{"encoder_head_dim": 32, "encoder_fused_qkv": true, "encoder_conv_stem": false, "optimizer": "soap", "shampoo_beta": 0.95, "weight_decay": 0.04}
Rows from block 0 of the decoder, named by matrix and row number. Each number is 500 + 25 x the weight over its row's rms, rounded and kept within 0 to 999. All counts start at 0. Numbers have three digits each. After the name is the row's rms in percent of the matrix's.
# conv: 3x3 conv (decoder.mid.0.conv.weight, 192x192x3x3), inputs 120-129, a 3x3 kernel for each
conv.11 091:466484553479508458470494529511498528463510528486523492493489488473509508531501521560510541469493502485522518496514513508524473500505505533486500478454513493481486424523498474527496530491489505518491502488510511500467513487556522491508502497498528507468512485508507500496
conv.12 115:485542469466507505545498498496519483469512510526506505506484484488541519507490494496488505506451490500513494498525485521456512507490494491500502481531485501524510476517510535482486548497503497491497497517501496507500478497477553490494504490516485499501516487505502497497
conv.13 095:461486488537509530481472517501503512494483490485507516521495519501513447482489502491520494472549502451526516532483469427547512531528471508483494524450506494476505487495502478530484487519492506512486496489504517509491494493499486570523467491465512478495486501510515493513
conv.14 081:522492546516510497478504538486493501483525499503486515508512522500461520490503497488487511526526544465470518517521512463462449545528514475481490489575494524493501468519485513503447461533481508480506523501500495499508478512522474472513531482492503488481520515500498514474
conv.15 104:443525439543513521424493507501498465508489536467507520497484484508518517549495495482455533488503475521490488485495503524518526453538473509463514497519487523479490501511546425504473481486473501510491497511485529494482499521519511480498512485500496511513510490495481500507
conv.16 087:533510479514506488483494505534502497554474481564496497485506474562527527567515451517511471467487481504480469537512469511519503493485507487519477477520482424489506483504515481485518490506522496494499513493494488499507515502515519511521488474491481511512513504508510499512
conv.17 106:574485522477484505502492493502508517499507495513515487502504507481499507511496509522482507493474495471475483520454494551515510501512520496491495448506525514505490521460501504504510512492547507497490485516500515497507477504505537506500465529510479513513515484513490509497
conv.18 097:509546454498503497531482526492513494489478523496481498510499505490480467511501515545520463491468519491541505472496491542525521494485505514477476470499544525474495472526534489488469499508494506497507490500503503499510515484515497488481560498488490528489473492499512509509
conv.19 100:482466532501528498499495501528448504486550491509519486476512510510466514475528514518477453503545499492496507495521542511469467505523490485523514509495456506491513441563495479474527500491513503511477493500493506504510541521487513488533491499494530493482500478505512512508
conv.20 081:523494529454482530517484486517533473460491493502509509472497532459509487544507542527484486485448519529472524492466469547490500506488535474580468495502488529488501510495540470518522511491495482499508515480505487501505476496503567509473519499485495509505527502496492491500
conv.21 082:517514509497486514529482487492530492494516506457506495485511491555478503488504498523500450536520498497509507542461465508498526505511477516523525519495540484498461431487533438505510538468509488500494503504505513481495485494518496489511496495532506481516502507515513495493
conv.22 087:453484455503484538525504514491526471498486467530502497497501513496464496524493499475463496513522555507501470524523506514506482530572539512520504507506488455553520459493483527538538496503446493504473481505507506490507501544464476534505518477490485480520519496486493507500
conv.23 096:509491492478506486490509494493524531485478483500500506497473511512509454524517501510511481508483468475483538500498514459469525559500492522497494496489488535507516478524531470502507504495513483506498528481514474503502546484510482492515497490501482511537488485485514488511
conv.24 083:551472469499478534543484497463529516557462532500459496489494479459529548524490498506549477540498488489515501486489498516488468470496509527499520443557498541519497520501506497524511497516501520493495519505494475486494534513510454490501510502500510484516493512487508505484
conv.25 096:458499564507491495543470497453495531486523508522501488483501537529491476512467518506516479530506517464524495545460541512449495498518504526466479502520502478500523459470536527490493506522515510500502481502501497490514460554461505440521530484511485526485495486510506502487
conv.26 077:488486513484514459463486508533460510505498486556505506532516498474524549526505519487492514510496534512497493512457470525477524514496503541461520470475501510517508477506503512530515483469492501493503504498479468508490491572537535462508493485465478497515529496498499495481
conv.27 105:534520493521489513468498484489524495494448495544505513522488478530530452515511492467511487532515474492479511496461504546442529479458524506413531477566480515477498503489499532516474471519510488483509493509497522510497472505493489531523497505495513475499517489500506490503
conv.28 097:473502504465512512462533497452543517503480507534519478493517491496531508533475479501506479486530511541496496487471508480520504494519494480471526494526507474514477464504485499500494482499528502496504501507497488521490496508497473540487524464522492499507497494503483493511
conv.29 095:516541493513506476442502518479521505524474520533514502521482504465472480476560483463480486567494474492523491471536503502434504533472511528425499482557481550488506552492482515530498454510485479520508500490501498495507529498478482483509500502489499509502484500490499505483
conv.30 110:501480503471521490513517482504518516516522495496508473498509488478601478482463485488502445503495486483481534501470517487448533532493506495518505499473495512499511497529475486443499498493514487506494494499498500503507519507495487484505492509504500493483497516501498500494
conv.31 097:475519515490508487537503487498487521516483500539523482493505537521505514502482511454493541505517501469534484512482521499476514512528513512500488519528504486517497516475489568493513518467515496488514518478498494512499480509533480506499487500508494491519506502501473503512
conv.32 096:453530490480560509557492493517494471496508485531492524497494487507485505500515503542459464499479539504519531450505500550499442520513490486469507530503452500485497512437489558503500503510469485505495509516521481490506456559473490496498462489517510528465502491499492493496
conv.33 096:527511530517509474503488506501491485503516493503514516517530511493509474525494469519473511555340536528556483463514514505539508523421476490541508480496495494500504490539538493498500490488511506509500514472509494501503535471498470495516514494509503482499511507487511497517
conv.34 099:488478462465520530531475509475503508478499514504484488518508492519461514466504508507555473503480526467513478507551483466492477490479519496480510503526510505493499509525464491531520514472488498485493502498505484495479518492519497485519481517481491512499497494489510521513
conv.35 080:502469504490549480474484501478527453514542492474494503491494532505508490518500492514475519512596485478502498541486509520439472518490515476486517517537494524464501498517482525506470501504514490516503509495496476514522507525501487487442504552488500528499491486515485502466
conv.36 107:586456494493506488507524508505513472536475491491517501487528511492464509501526486471420516529507514515498506570477498475515466493517495477467488493532518520482478562465537506490476510505519488534487510474493502498505504478520441532503529491480477500476503508508509500511
conv.37 128:494499509493480494497532484521461521488489502500521496502520486435528526525499488468509528517496488522478524523469498488538524499460477502543484494468504503529483508499493505465526502518494513474516505514476499506502473529478548432524499491499491483525512534469488485513
conv.38 104:451525508522500496514483502514491502526506499487473508498465468493548476512492504494488500454529474494476518510517525496425543490497511519492465523532504468490512501528472506458539527487485490514504495469499496503501523505447501497550505517508498507517494502483494510498
conv.39 118:502480510506501510475488497516504505466496508487504511488524514489461488470513523515462519476560508488447489509542522454456474499432502505469497485585483519498500469497504510554499491509497505492499494496513495501484500547503466482490487521512499515497493501491496505507
conv.40 112:532512465458491482487498543483528480498530500495493499478481524513508472512492508531452510503494498508515499478542519497516454487496491497515494464516507497507497546498488444538445523489495514482512497487499482499500480487519548501485489508501505489497493507529490502497
conv.41 102:487482552550525463493496482495511500487547479488514522505506496510506498490519487490482500573462519504457475485529492517467454490504503529428493481571552469489530474563487470492508513488506474505516504479499521492500496526483480475507526499500516496508491495497491508503
conv.42 081:477531511487514474496518524543488472481508516500482529547477517483519508500442536508447502485518438483489477519501478498470485495476545479448513507531528479438501508441537478512535538472519486508502500494477506521506506461494490517480492486531485503520514490495468508500
conv.43 107:477513515443528501475517498543461506500494493468508518498505488468499484508481517493483511521469515515462505497521484506498532459480497509490504532512491456494509499509487437503499523492503497511501497495498523500514471511504515466515492501496509504491496499495509491499
conv.44 120:499482468521510486502514503520443535474538491479488503514561510456465511506516488499446517509505514498497520527485482472546481508490499500563479496449494519485535522476492511487489498519498496497504499488499515495495495473527521484505509498495497494494499514492504496501
conv.45 110:478499486539493541512531489505496505518509528493454487488534486548509517484469490492486505473490513484556480493512521442554501507505490487555492472495475511530491490525519498489487511492489503526508491469506486516502492516488464482499518508481500497504512507511494499490
conv.46 086:529485490527494507491490531527498503482507483487486512529511476548485508500490489507531463466500534514510483505502512452500505517566497533515471492494492500516457481513501451486500527478504515479500494514506496492523505487508440499492480519471498518500501491494507485479
conv.47 082:490537507498525473515521441509438486483540492502479538494500486475521514526483488492502476424561485547473518502528495492509514491466491484521490512492520460516498494485520516500544492524479497511476499491492498499497513503502548482483490485510497488500504511496486512497
conv.48 098:470472536499483498529495497486480507504513520511522489501501469523480519492532498470518485511511540494498515483511497517492516497500494488491499500524491519535488512488503497505504491505494514512496489505485482495506525505519496456518504475505509505515481512486508503506
conv.49 115:504499501524470481505508505502473494486552488500513477479488523515495521508491490493466499506549497515434506509543468493467502496467532496478508493542526498495499490497507477492520498464496494511513511477507508493503536504490519447520485484523491515506508500488485498507
conv.50 098:475501527538468485505484480495483498484518489494510520461531525516460496536517502527508485521425506514511510487505508444538493509522521523495495489502503512474497499523452442553504503503498508502497504462513501498496519506511511503502477523542464499509481520476494504504
conv.51 082:445512540507503520510501501507495496504502499471495497496505455549475498453508487518515471455488495464508492465524505522484523538473524510464496518437497511494493546489514534496477440495536493497522459514510507526483514479503492498501519476485497489504493496503525480501
conv.52 098:522483486486518464524474517500482488480539494522455500488539485509550500491479464504574528481507450516514492492516489489535480462539491496517492487503539515511510456505502558463506532495494507483505509483500513516508483522504470501502505509509473519506513487498525489488
conv.53 096:473522470481527505513510480501516498517483522514490494495473529512519517523465514458475469538573507498497468503489499488517542500497527517542496472467489476472496476514516511463497505493490500496504492494510505497496531517465500482520491481476481513471508495510481498516
conv.54 090:495569474538481480544480488524449481497509521491487505509499486501486475488502494484444445552510512490514504485543487524519451514500516466517547509475499489494485517541472487502518485484511492503509499477521506513504501461512534507506507501507495487480499502500507499510
conv.55 118:540505506557513503433495507508520485496501495485511509490485514515498506518523499481515523497513520485539482509498486492537496514524503488536495482473497455518510507505498468513507515511491498503505508502496504491497491517483491514459521500485509503514485491515493515496
conv.56 070:519531525479492514502513477487483535470517533491495510516491511516543536486491482535516567485471497490501485501455468500495570533511507486516528486481467512523508460471458480511492476503510480509512486502522509516521512498525479484491497493518543509498501494495504491500
conv.57 108:491464517496517496486512508518511485498513471508506479509482521484488554480497497512465511478527505492489498482501506553487491494483515482497478481546475500513499495447523552460507514476510515499497485521500497499491529522456499490514493500507516493510482515496505485507
conv.58 094:502472543507523477525516504519490452483509523499491513503501464508486527495506530518478520496507539492515523503500505494512495498499481467499467524497417498516459521495488489498556525494521491504508495506506507506517511494497475517533490512511492492486500500490491509477
conv.59 097:476509525481501517503540506515495472532495520481503484533497488512482510504472523471494491500452555473522506524484487464478527501494460484559493510425503525478474494502489482527495522521491485504498487510492511514505496482523480503504519485490504508490479507489499490503
conv.60 100:470514507522511448486506507505467506471529496499532486476516529456523536518489510481458530505488497519475503453514517531484480481498527446501514494558467488509481457503511549468506438475504513507506472502502510496484526492518491459490510492532489489512500503494487506505
conv.61 093:498512432484507523526494486484521513484515487524509517527490472507484519475497482507515471519480486511537519542464535538532483490528484519495511469522515524499493517566475497513474502483509484522489501503505533485507502474484479534498492506473491475519501516502492507502
conv.62 103:501410538493510509533491532495512480501516545483487499477515504511482475493502495535470520465492529477493548537491475484479459461508506501525500491520506463517518508525481506502458479503505506475510507484510496503508510486477454511500499496505516521485490511488510481502
conv.63 082:505501503464525493496516509527486481513485490483475494497500510501568461496488489500501540508525505480473488537492498506472471477483519488528467529516512497465466435493537559473527505486489504484520523495499503496512487496504522508508447512508488490502530495498516496491
conv.64 084:517517491491514509479530485524477522502520480478502493480474511553501510542474499431502504470543501482527489462504481500524483538501503495498503466525517538498523485498507515497478472474524504525490488493502524502487469518495481512497526496491506506494526484506495503503
conv.65 101:516505516523478480496484518536473496500538502483489479497481511551454481480515501543467494506512482494514499488527443533434510502482496480542468550479514484527495541496505468541495485541495495510500511472501506514502492487495514536475504499517517489508499513474495494482
conv.66 090:502487490483485541511500478502461504472492530529463481489512539462504492474526463514544517495484482507450491519517480502535453490489546498497519532471495496454490486477472537510544537516477482519490506490508514534473518486480496526498495479538495513487476512530494485486
conv.67 090:531525508444506520487504484505519485521530480472501495555447489501519506469494498505480523446499469473517504535492475453462518460518508459516478480534507489471515456501519496514507521505487517497507491514481498498494565485480494488497512506491506478508530478515524499498
conv.68 093:500491498501495507519478488492496528519477488497487491487490508470530480523501533504516504505502477509461505487516496490490482494478521529532442497556502507512491491484505520548510490484473468515516508503493487501501497495532529480478517506485499511475497504519496501498
conv.69 109:506497458463529515505506492512508488504498509487508500483528506477530487501519509518456498515553496489499487506483467504515508497500491470531500482432520526474516539494505487474513480492510497516487499515489498492483533478511507471469523485506504483506496493509505505498
conv.70 120:506496517519496488497460505481516525513491490492491499496516536475517492494485496474494507542471475466496520484471514532471518500517528501543491496435486529511527519478506537441507501476509502510491490513495507491507496475520506476504493499524507476500498508510502506485
conv.71 082:467511553543481498443487512495517488516498488490476521540453513474527481501509505482504495451549543515450516525499515491500505500480520491531468480560518525488500465487460483557468529491511481501512488520518476496506471496502525448510518492506489505492474513493540501489
conv.72 109:483533513479485507489505501524472473490490531525504494497494481483493537491500504528497449494470506494485480509519509525471504455480513495505486474473526494506484542478509484525521498489496505516498497503508502487501465497475475521495514516505500481505507490497511497495
conv.73 101:491531500494492470515510494498496501496529526505471491482515463510509535515489501507549476492484489506533503571484498475559492478494491544555473479431518490532496477494522496498497515476458511497509519488490484513491486509470527524445523484518505478498502514501518491479
conv.74 082:501520513478506509485518493470533525489491506497532500506508460504497498514543540564538551484462470479515521531459509530552486515520495528422496461498505470505522503472501500530491511504510514524522470491494481509495484487492488492517453514472486504494504498499514496514
conv.75 081:495494484545456479520517492508501473518491513480501515504488512513488473515512490495492503479503505500527507512511501406487494482492484511486486537504499488507487492530538466481514488542480492492489530499491485489499528493481475484516501510506527499507504527494506497478
conv.76 088:493499545498524478477538514495494501511481508478497508508502477508517522461513518482521495488519533504491454521466502469493530524514506484537532468552465491506490512473523471466498526508483513481510486483538501517504474497513485492512534495496483486504520529481494491505
conv.77 094:502489479513495495536467471510490504478513477512508482497494518511495501486507486505519498494475463505447514507558484507425496525498480491422492497646472481521497511482528541490482475492505489496495494505511502489489494524459479510525501504512518484503497504503494512502
conv.78 114:508504461504464521503492514506500522499511503526489494499535475504490528490504487496506497510510474481542499500550471531463496485544495493517509464505466483535499456527507542398499481477495497485500504528511499520490487470498520508515504489515502492503506496490512494499
conv.79 103:510432554482521495489514531500503491511515486482486491491508487523508494500486508480510498467490522538526464540474464452538521519515507468559484531476498503475487522544501515449514504511480481512498490529507498513484499516478479485494495483495506503499482484506502492506
conv.80 085:539471480515491516510506483477489558509490503494517508486485494488474534514521518484499525515510509530521482467500477587521514438510474520486486517500529512506511522494491455516533477510523519503475509502486507494511520474488504506483517452492503497482500474507491503522
conv.81 094:478523535514512444482498530479523494514482490492478520530480487474542431486505486501486487556479524447511463498512497483502507534481515489490484535479530525511504530502501565474512495521486476503524520502493485478513477453522535520509512478509496486501517523486492484515
conv.82 099:439487504528496494467516478509498516475500473502522515504513477486444566503520468509474521519451523533450485521529472493467458500513492514484492481529524507535516527505468415552464512497516518498509495511482501494493514491460468502548521493464488496511518503512487502506
conv.83 110:527540473495500498494480490481522487463510501520506503480537511541502499520482481515526521497496487526472481489536538511490459495549491495517522492481470504527506465508494505454521526479504507506475509501500498494521521468447513508486484507530486517476501492514488505504
conv.84 096:457527512533494496454530484531482494483491498489480507538473501459491470494526487481523504537521486486455483526474514516521519483458490503495497491522492509458501508518523445510504505514499506509486499499522507506495509528501508531492472500492505511496507499518528492497
conv.85 091:534467527491516508500524498511507479501543512431438530455472497561503509452474445473504544504552457484522436498515529550465476521484467497486462525529488507466483462520435500503478519512507532494489485510477512487501529505495482508485505496518494507486490497502517506522
conv.86 106:524499513465473524531499482505546488471487532520493493512505475477531524486488493512482494555488536469528493490500507451529498520501470509520493445585490493539479499519532497454478472513499492499485514487516483506510496486489500478498502512493497503489486516488516489501
conv.87 098:525510438530496518464513494501500527523476472485478502483492493493512495501513498477547494476509483517474513496477514506482502494505542526460455558399536503491503477502483494491520514506482485505498492532506517492492496508468495520477510499509509496481510496508487505488
conv.88 094:488551470486476492505503508515494472497465496572534498517520525492494473537534552543535521480544484551538524466487509504467478522580529529477502465538488485541468494526494500496501486453488489507502497484528511499493470508496483516508497522525500509512492503501490512506
conv.89 086:503504502504470518524508502520496472487534496468491498507519461492488515496474501509502495504512522491534503456508466528484531486502531490519536490456494509487534526503482556476515507468494504488497496509485503519503510501475557487489479484508503494495493521500494486514
conv.90 118:492475509513531498518491521511536490504442493493519483516511510509487468510510500485534484508516513488521517507464495513453479507553524503499487513486511457519473531485491518529461500533513489497511505501508509498502488492511518538502488522472511484501499497491508497508
conv.91 097:507525512488508495496496506537519475498478516509524477486507490505462529504513507465506511482530488504514516453527516497463474519532492470507500495547512508516493505500501504517467509515483495495499517520504479501489456462527531486472495531500493504511508491514491486493
conv.92 112:479530523438520487515477501512480491527517491497487501491493499485508494483496510493512497515423547466546494478490529493528509483490503480505498494462501505463503486543490493535491464514502510508500500482494502501492474532490499478460503526498496497517507500501501486502
conv.93 081:493463492507494563531488478483525498483514505538504492497527513507451510511499498513486486522444498498527528513476515514463528469507467541516536535493499500538510472504533475511501503493486511528472502479513506498518569524416499501480517475500498534477499497494515479486
conv.94 114:464480504503518510520462509483522507527455513484520489483501512531421509503502514475497483503432604523511489514508470479484486504494497500499524542461497509489508492540471489494484510493484488517489487493523497515500497454534531525471481517478506527504492472526502508498
conv.95 093:458486539541467494519476519483526498498498512496469483490501519503513445508499515504557465492497490498493519518481530501459468525526536532465519515524492492478494471518518499511494532502476497503491485520506498484496464527515477484477480515469507500510500486509514505495
conv.96 100:492498448514465510526512483530500513487474496538465473522517506484457506473537495493495522456540490509499521545550510490557443522504498518471500463477545498454483514521505497458468503486520488510516514495495503485498536519484496470525508506486500510484502507510475504504
conv.97 107:509461481486494500495537504484498493487512486496508507509482514490504510518507496511481521516546496529473517469505510528518493520499508510445528477549509520477490503483506530481486504511492506505510506493483490493498506494496527490470506503507507500521497511507501497501
conv.98 090:499490468483493523500522530507492516508485475527482491517516514512495494482492487466554533448536487537506501544504476497492535498529468512506506478478509490524504486447521413494514534522491527482494497513496486512504480528480493511499498527508534494498484514500503495504
conv.99 097:490493471504500523510503506526495508506511481491511497505499531513556466506478522518507492517466473495541510501523525486449534483542486514515507537498492499512484499517513487493480539518475492455514501503508474510512470477533475566476521483503498507511493521508491482500
conv.100 087:517510502502482499516494491507477526533484490533468509468499532499490488505497499556516495543438517502492505525522549551510462526497484531486471495498488478499529461489507506517544494511513487504515523499513498506480510493521498502492524468526494496515542487488477503478
conv.101 113:507543466519486495504497488491502520493489507511492489509503495517456524512503504510513465493509524510493502475507514460567489506473494496482509484565516496507485459551495495547508491488485496488510493495507519485500489485513523508499493497497515494501506499493495513491
conv.102 115:503469516473522505492505483513483497498554501495506498505513488498556505514453506527541498430531507506481479520487502499532514473494509501537513553419490490498512476537500501460522522480499495497522474512502500494500526487505474484486516500498496501502505512490494489500
conv.103 078:515509485517515498519500501512506493476542453468502518542517466460508496456514525504520489506503452520443449489480487525498510525529512503499505503479493491490517543501477562439484516477518498514510505506488499505494434538534535497522496491511504483508512484518502498488
conv.104 083:515463490467503537574511478503486512511504520501516474524515475463492540500507491474480518528507529526484516493543502423552513518484501483522505480511499508492491473536514508497477470518499502491484509496505449527515498497530512481514519472529482505471522512500519485500
conv.105 095:457518482482515514527473513526498530482493463511496543472478507525499480528516462461514532460464492541494496489518469461524528482539518507511498481515502473484527479496509492517483501478506518504497515478515504498503540481476492490511494484517490502489483502495515514493
conv.106 107:525500479485507500501495484485496519519454507509496518504513488520520478495487524513543478528451496471479520520494540487389533494501513523461523482536491495494497495484484492492487482534512499497522508490503505493504486506504437512491510494496490512509504496491502511498
conv.107 094:553474487490511475486468492468537534519527516482500464509496520526491565493479492539464490490541498468514440523477505466503528490452482533534476476513503481481527457527483507472486498500508499512485499507493499500496516542505503473470499498494496510490492504486512504514
conv.108 097:439488558569530508496493456511536492467519505520482468514482487560505525491504492512485476491510492510504514526481498452545498503489479468456521507534493507514487459558463485476516494507518498508474510503504505497488511476507509503494489540508492514493490478525499510486
conv.109 121:479489473461527513523501521502498507521511490484493497485523516461513508526517499514514490457532508490500490539570477464463477483506520514484508487507495531507498548471508539507490462495497500501497539485476470507502486538496484500495497526489499517481515504505481497491
conv.110 086:520513477519476523474502491514503510472510515496493512462540488503499526507496483513536500541463515466487530498543474517442526501491513503534485485519467497495519459518466557470500435535528513497493499517511492477527495498500495530524449486524499508499496492508496491500
conv.111 095:462470509495481516516508509508479514476521502479492511528471531445525501516467485496464473513501522472518494462506503492560497496516479482538521505474502488509506492514476544478477495481488496521476491484513492509499509481495516501531489475502486517478484497497491517519
conv.112 102:514468522505512475506516501509517459447501497515481489508511517452467520509506474516505473522547545497540516479459501519498520496519473505513489488517497535492499494488473574493523488505495485492491503541492495489518472513498519494524533495486474493492504510515492502502
conv.113 108:549521502484488498486505482487507504507503507524508484475492520546468542476474504498506490531426496521537488516519472447481505528480491501522523513517452498520509481568501484489490482508503496503512519465501507517502500549507516497483509485501504489471500515505494487497
conv.114 081:484464531509514520509468518484487478486505486509521475491536534478507493518497469552542536495535541476541482510412446539500503505520497542502523505507484505519481520509484474499494512492478498474492501505517484503485497429496495527506501513491484523491495502498502512503
conv.115 106:501482498515503522520488478474527512503417516503515495492492539548483518500535488473550481566492546459525494527509512511426502489517521496503500470472509528513505491524494501520452513472519500499503501502501497484502493494474495520483459499518498513498511472512498519478
conv.116 109:481488498480465521510523505493535477506477515515485540516521510498471502504505464467493523481540491490531468502510512480535499503532485500473517463530500499537478514488508516530495473520484507481496497492518503504502519466513524480489476511497501507490501502486499496506
conv.117 097:503478532502489490494480498480519498516509506494501484499495506469483518493513488495514506527459486491490490559475493530510451513502510491452510534468490517504502498481526506532496498493480506494510494508496508480501474542480490503503502487498479490486512494518511490501
conv.118 070:527520508491477532506475496504472506495496496461507531521503537532468511476475460578500505496487470460518503495487544520508492489480472562492521476559489512486530479483504518520495508523517519511506512491497505483494489502478542508474514523490481503514476501484495520474
conv.119 102:498541527509491475512492502503500478485521480528468499509528516471536449520509510536523505491529434484503493483515523544545456492484555507505502514478548493478504473484490517462526502490513499509521492502491497493500521514510498504471519506509495484496508504501514492512
conv.120 122:494502514471495480506508498471526524525514507479486514493482501480515504528484480542449515507488490486533520510520499466518491523488509511494491478512491498548482433518528520523462489495525480504499500488496508497504528486533522493495477494491509503493494510494489504509
conv.121 098:495501436503488507513503513530460520477557502507491513455510476546496493500513490485461505534471495497525461467536482482550495480479490544493506545442500474461524488493510462494528488515498495492513505488503497497518496481491517499529516469480516485493509512496492491504
conv.122 099:474538487504491494515511494472477547488482521496503521494491490526486504467492494489490458520492553474480486535522486490455482482510523470504521481458505536497475488497493526516527531501534483494497529508483518514500494557494473501502514507513496485503474510501497509484
conv.123 111:516515518498455508504496509507536525454465476486525506524466495505424566522528468490550488489572538473480475541485491490423516485501500519422478502544555473545509469487522514495497516516499508494512485513497495481508517507488494514500480505510500503500503487496494511502
conv.124 121:486473520523480491486512526517479500468514500526496514520496494468475519516520470494513480482596464519487507504524488493524480495477517497499502481568480498468492495496496545463515509500498490505500510482505503502497497506477513426547503513503507496511478519491506499487
conv.125 099:476461543485520494507494498495498478475519500539490498500513481492506501505487490471555528524540481474478510487500481476507549483480496532469490502537463477493511506493458499467507511509506469502503511507474514499496522511506505485481511520501500514504514474496488488525
conv.126 092:497511497504482519510525492490484494499486527507521486468519482525501508474487484551506491530455479529511515453520468499510532473499518557497485481471507501520506537505470506496501494495478486491529495504493492514494517464526512511464492495517498524499498500492488472514
conv.127 098:524482502549510502436527503479517505490494491490525489455519508529495493476512515507540513583346526498524476500475521511451504497529536494521478507529512493512501428498513535550511465529481499489494490509502509480498505493504486530503457507507495496490517495504482507503
conv.128 113:519509544485460499523513484517493491482537500493528478504545496441528480513480495474500503476515503514481522523486501490527500491455479505551470506458500512501487515451522538446530504530474503483510507502483493513503483535485520454535516491492511496490495514501491494503
conv.129 122:506521475511504494483490517511521479517486493496514496520499517473563470499473499492524486531458492509511502481487485558543517450547472484504491527441524464486492490488517475489509518495515500491494518520479502516498478490514525515487509497502520499500497492506499503493
conv.130 102:470500486517519489490494515516460489500519513502494514494506519507479515510508520535510517513502457542469505444506525584488507467507490484496544516491507478513483478469497500532500496484511538507484491504483494505504545498534498493470499483494498511491503509504510500492
conv.131 095:478525509495499500511535506518490480471480518488510513498486526480515548485491495482511521495470480528483541452555482476467491492525483494550472507519450503488510512461545526504479512510489509494507492498495507512503477479528503495490498516516503484529496505484505488495
conv.132 110:493450484503529493507504494514467499533519460489512488503485513477528495502509515516507476562479509470520478482485504525492517499491468458514521514466526478482508537499513472471488508485500502502506498502475482507502488525482492492502501509507475505509505494518505502482
conv.133 083:479476478494503497490505490492468490487524495511518527514523473450506515517481530504482469508505501498518503510456498457615477497503509513503486497422506491514495523498463473482549520523510502508494487478511506505509524513489515503469528473499517480501507514480521495489
conv.134 097:448525510555487497485502514501486501509504498492509483508497510501499488510509527465530501515539513491492487554456511516495498490532486511486502488465496477537497532498504504499476465517513457544491506513511495479488484538485521477512497523461517492496511514494479509509
conv.135 123:535488487496476516506523503501510509512456510479525489516519499499521462491523499538548498491483480500503518513501499482534559461524495525506493536444490501489515487488516508514496487509499504496504510510510489513487486500517471507501533508494493507482493509508489499503
conv.136 108:504482505509548527498484479492516483505497505503506482469484533522515463492486517471534504471491471527484504484544506479507501473490526480566513502590447473505494496466525500523507499531520506491510487497514501489489550476475468502496506518512500509497502499502511488504
conv.137 082:485512521443491514531503504518508525486484525468509519499486509526489499456505552513473523515478494499490578500488513526548511515512481519527493527532461507511474487476503580510510500494444483504499507504515499489522520503472513520506505479518496485500510514497481499502
conv.138 086:506507479535484475513511519518502474532486515480510534489502516468487505464486509478472479534481512447489508464524517494520520484489483538449512531523477514507526540521450467523462514528498503512482525472502524509478482476485479506506518515502515491524501483503506507496
conv.139 107:510499503480522475521501500502494532511472462490536507493486487452537463485521496505524479503476440503490500514492492549455493490484527521453486496535551509470508490522521494508477515516517495501503489520478502490495472473505521545497489475493510511507495486499502496495
conv.140 110:499550477497501518527475486478519497511489490493515494500515487465447509514529509489469489544463501501501502501543515482500469528487506519478525470610477512495473535494471505560488461492531493502506494519487501492495524481488491521514490500505495499503477515514498502491
conv.141 100:528499505490496517517487515474476494522514520516461495473556483512521479501494501510543456456511512494523507482515452499542520494459495497525514495421510502524508493559449504497525492491506489519513513469511509508496552500541466539467504477521509498487515496507483510512
conv.142 103:464470481521517513499495494496469539485542486514505508496531537500456476509513519493500536490569469491484519493475498553565477511509493484475491521463510508469510522486478545404528517453507508496512491530489492501499486464534514520527507494503494512501510489502500502495
conv.143 102:478549495514469492499478480516483519497525479514503497518499468442491535513548480510496542540444455506456473519522511570524472460547489489458477462475508530531475521512493540436484502489518494516504476524473509472505488489503509466513520516505495502506501479513509512497
conv.144 087:467563487511491488529501554502489515455533474528505490508499487531513507502465504532476449494501498518510473485467476491496520476495495484523480538528508465529517519491527484530519508508493496507504518508470500489503501498496505505504527509540513498497503483538486507481
conv.145 092:515502488490554454502466520487495485526525519517463486461491520483516495491503523530507512505485479513502492485513515524466492482460476515450518532535487502447497474582441551506494465530528508477495516516494500479521485470542480535484513489485480530478501474528501509484
conv.146 099:491522500484473495472500501514467520499573480498480502508487481459511476546480520471495490484461476514493515513538484515509510455483492487513505523526497513489487500506507520496522511496488500505493504506496491498503490541483445511518491493502485497502507517487498501506
conv.147 079:474468485576463550493516468492507507458518497453510499514498487499462501491484495540470512535489467510509500492529514484560505507536503473485493490491507555536505487494486531497509530501503504498486518472499502500515485537493462477454499505508498505498490502506492508504
conv.148 086:466465506499467503539524506507519502494479514450506524486524495494485511471482490491479496501518514518528474485460502507467472515480505467495551500495472527503546565499511514502497494478510520487502479505497515515504482478477517514492499531484508489511500504509491499487
conv.149 129:500504505501488506512472520481499522524525469490499507537461502504455502478494500528494506513447475478460506506521501512477463494550491507458499537555484496518492505548502504498495517492501502499503496507489506490503476493511487542498504488504501500502492501493508508497
conv.150 124:498505508497542488495504506507470506482476516521487492504503502509522482499514495513467490524451513515514528487490519446628460508452501523523515473435511509453503504482502484510507511473483502484511499510506487508502473518483511512523503490502511498495504503498488495507
conv.151 102:525499504543502474465518505503502484493469507498520505502510530485491506510500500458534440504525505524495485490485514472517528506507443506497537507436490533497508511493487464502507509514478499497497496534483493501494471462526490505513467503470510514494499499487505502516
conv.152 111:513434507546517486531503495524502503484496490486506501486500479535492483505498521468531499466482530541447522507509494499496494487505527508493500525471496503419531523530525474459502497497509489523490488525479502482501536508474457517498487482518481487504509505499484507501
conv.153 104:470531509496517505499482505525470511473489502503479502505486499452487484512527502438486508492553533507511513497438492499536496522517509486501516519440517509492521485484506504526487504508494508479502496507494496501509459483510544489496491530509502517502493486497505511494
conv.154 091:508524486471491526486469492497508515516479463553482503506509501502444462512541489448514490501446515459497519512525480507463527509507500548504500488513473490514487542469510515525503463535495499495497515487502495512500480501495501524475505523501543490482505493506479494500
conv.155 105:537512487459512513478501521511485502510476497509517509552480493519455483499487486494528498462518520476502485481477480522469520482509529540472504520455540502471492484485510534563486471507507501485513508510491510485502534503500435509497531512509524504489499500512510483501